config = dict(
    arch='vit',
    moe_every=1,
    momentum=0.95,
    nesterov=True,
)
Rows from block 2 of a small image classifier, named by matrix and row number. Rows with one number within an expert belong to one neuron, the router's apart. Each number is 500 + 25 x the weight over its row's rms, rounded and kept within 0 to 999. All counts start at 0. Numbers have three digits each.
Before each expert's rows are labels from the 100 images, of 14976, where the router gives the expert most weight on average: "strongest on" is what is common among them. Only what is clearly more common there than usual is listed. The data: photos of plants, animals and fungi (iNaturalist). In brackets: how many of the 100.
# router: router (model.blocks.2.mlp.router.weight, 8x256, trained with AdamW), inputs 192-255
# up: expert up (model.blocks.2.mlp.up, 8x256x256), inputs 192-255
# down: expert down (model.blocks.2.mlp.down, 8x256x256, transposed), outputs 192-255

# expert 4
strongest on: class: Aves (100); order Accipitriformes (51); family: Accipitridae (41)
router.4:520495506503480453500551525534511493518491513513519478512488524500551510505484480446469532527496465507468504484493515504510477480509554475501514523500512502525471499525457519546486533553479483
up.0:520522489459479523475487538502535517475510495537558514436521455473510476471471476508539483524473486488547513503516503492497506457513464485513465456512532515493525497494523478482554445467495519
down.0:520490503537509537541509500528473507540463511510461495527478526508528500538485504454504466491486521473454521527512523509526494481488484509514558497488483540504521484470490504493442503477473551
up.1:497501476522500499486477479517458535505465443476497532497511459515493547529524517500514478506499546537514540522534463481507534480489457559530483504514497487537508478519489511510498473484467467
down.1:544558481504535529510472501505535511517525504492508492526482523538563477486493492518506517503511490463478461454467486486456493533492491490504507473539500561495471487485509498539528530532517492
up.2:479496519494498498488526506534443506483483521537521527506490519500503503519478518456491477501498489499501465543526509490485515480522485515510489522536478472482536482511493486502512488499522482
down.2:516468499460453499494472532514525490528514538449485511500572494494463523510470481467542478438506460477541494512519498496606537524487486499490502496472479469481498471491514494522505540515479467
up.3:508464508475532499518521473502477488454519446485528473437510520510491447474538491474515461466490570543539524535499504515474509482511509529511505509527499499553502503498492516509473511480548513
down.3:512578481490495519480463523489521446480523587518478534499498500518488498518493531500505506502501513484486488534489513513459503511491503540479483487504499491527471494531533512503547491531454524

# expert 0
strongest on: phylum Arthropoda (75); class Insecta (70)
router.0:525486482536535504523467485482467532472505464539549515512483443463491522496452494515496513479517501509511520507527482485498524542517535500464460492534492549492534509479449500498465553470548535
up.0:500528528513513494496511459481510457476541485518459521501502499511533470533562452518495461537469489510474513530510482539474524460529503531502489472536506476524513503515483489541505517492482498
down.0:523492485473505462482453519506506468523475496496512532486494514496459497467496557481477511502522490529513518513492519487545489480512487499469501525471488546456476495502490477492496532495521469
up.1:509506508516495469496480535502479490479494501536464502463524523519455515480509503498505481559591436535505496487506520478496518519489469451491509484504562493482526511498489456478484493503476516
down.1:472489499490536542485412480486540513533515487472487489510456508483539494484500485510495505456449553465495501496454497498518496482491532493549512513515496500521489504522502520504515499479540510
up.2:515494494507514543509496469518502487516470464506463501485499479448502498493520538465489499497468545515525476487496524501552516489502467493527505511499509500514500456500523488518509496484534453
down.2:474548459477518505530513536491500533496500526504529491474471473482528521524530459491494493515505510455490511463494504554501474511535465508493492524528493479479470502479475454494472493528500469
up.3:496449508506493505503529510523472422503472570488468521500503496490513431496488523496466484483495527506473512505514514525462531507565467543489557512508497485485493537504503509571532494491456476
down.3:498477533496507525508493506523516530488525542525507514496511505521522519496497466434493530525484481496495511521416520497461453495512527487531490509502523499540487492483519528498495522480498481

# expert 3
strongest on: class Aves (89); order Passeriformes (71)
router.3:492502481477504513495491487473474500495521501504501495495479547471536510484494494474473503513485512468507523502511524554485484476501470542518518529512503464487481538481489466490517516506450505
up.9:515485495499469509480486508494487478483464508481461460455489506515471472499529467493492498479483485493478533471504508502490517528513529479569493514479501482523524491501476510456490500552494494
down.9:501549496509470502534515497488481523482495496500540521476455491492560571530525517460525519466477472537571505458528481562516479491497532525451514508523473580494507507502507472504514504504449479
up.10:549466488478536503486467495512458481510515503482469514517499506525535479470489514491492501524480514481497529526534512522480513503419439504494517503446472491481481505489530508513543510446498512
down.10:523501533533486492492515511521519513429534482529512532517533487525492502480534489480511496488478502505464526487517521483487496496516500512493495466517541484485496469461503485505498524516508482
up.11:483491543472515485557515525520524492507534521509481480465486505477537471512481500509496532493467537468498485519509538475486512463444501478467459415495507519461407495503497502491506497507501505
down.11:492500465489519495510494485459486480512488534487502474481522547584534542489532505531521524493429538515509466481520530497489468514513504481504512525487495548495495512466518488512492502459520497
up.12:555496512470507488501513505516526501503480497476535486480462479457533474523521481479454484511508509467492481471534527542487522509517499538535492519518488473477532519492499523487501514515502511
down.12:480491504542523506480433489432489479501526518494475537510537518547499537524475525476512557494487500521493529516486491491468503467496481500471477478515512498472465499483492463449467495484499485

# expert 5
strongest on: phylum Arthropoda (76); order Diptera (30); family: Syrphidae (28)
router.5:449446524512523502467509505516500515506494491515517528530493515505491557457491545528476453478512501453494507503510498529500511477461510485520553538471485454468521465550533502471500538480543485
up.0:488473519497502493531516508506471495472518483518499525518513542531517514538468471532530523457494499522525502503556524461480485524480507468487468487504484473530525522479507476487519478521500489
down.0:485474506522479437504513518510542539511513468502498538487520479490554471560536488529487496542555497534500500492505489488527501530498507556511472475548473491511508499496492520552537514513535490
up.1:505490510492499464499497503489462503442492463464491479495484530484484514488511502551501500490517506466509519463504492506491495511504553473541469497487503511511530516516480482495500468508526470
down.1:553499483487500503506482472475539494557501497485506549547526484493507500514462488490511531497533464515489508477518487495527481485480546469520495492472493538467491510460500477504595458528507498
up.2:501536514531502485431509491502504502515492545512546553517520493499491531516505487503523497518546501512483521506521483458491533502506507511528521529466488491533521492517517492507477499479514507
down.2:522492507542528522507485555515496487513495501507490441520511503530490466470469510497481516432508488527512511495473480475491486478502452541508539530474494510482498473475492493450503503542494513
up.3:535531523510516520533500537531496535558486475490467447528567536529565507476520507483519550475520509472490504461419478451475470478475501514480496477505521482486508480483482488470487508526525482
down.3:505474455499500523453487510499457464452481508464451553464486473475472492499467505503480513472489535508524511538545485463515498531497507531518498501509495508448533461488463503497512472475499504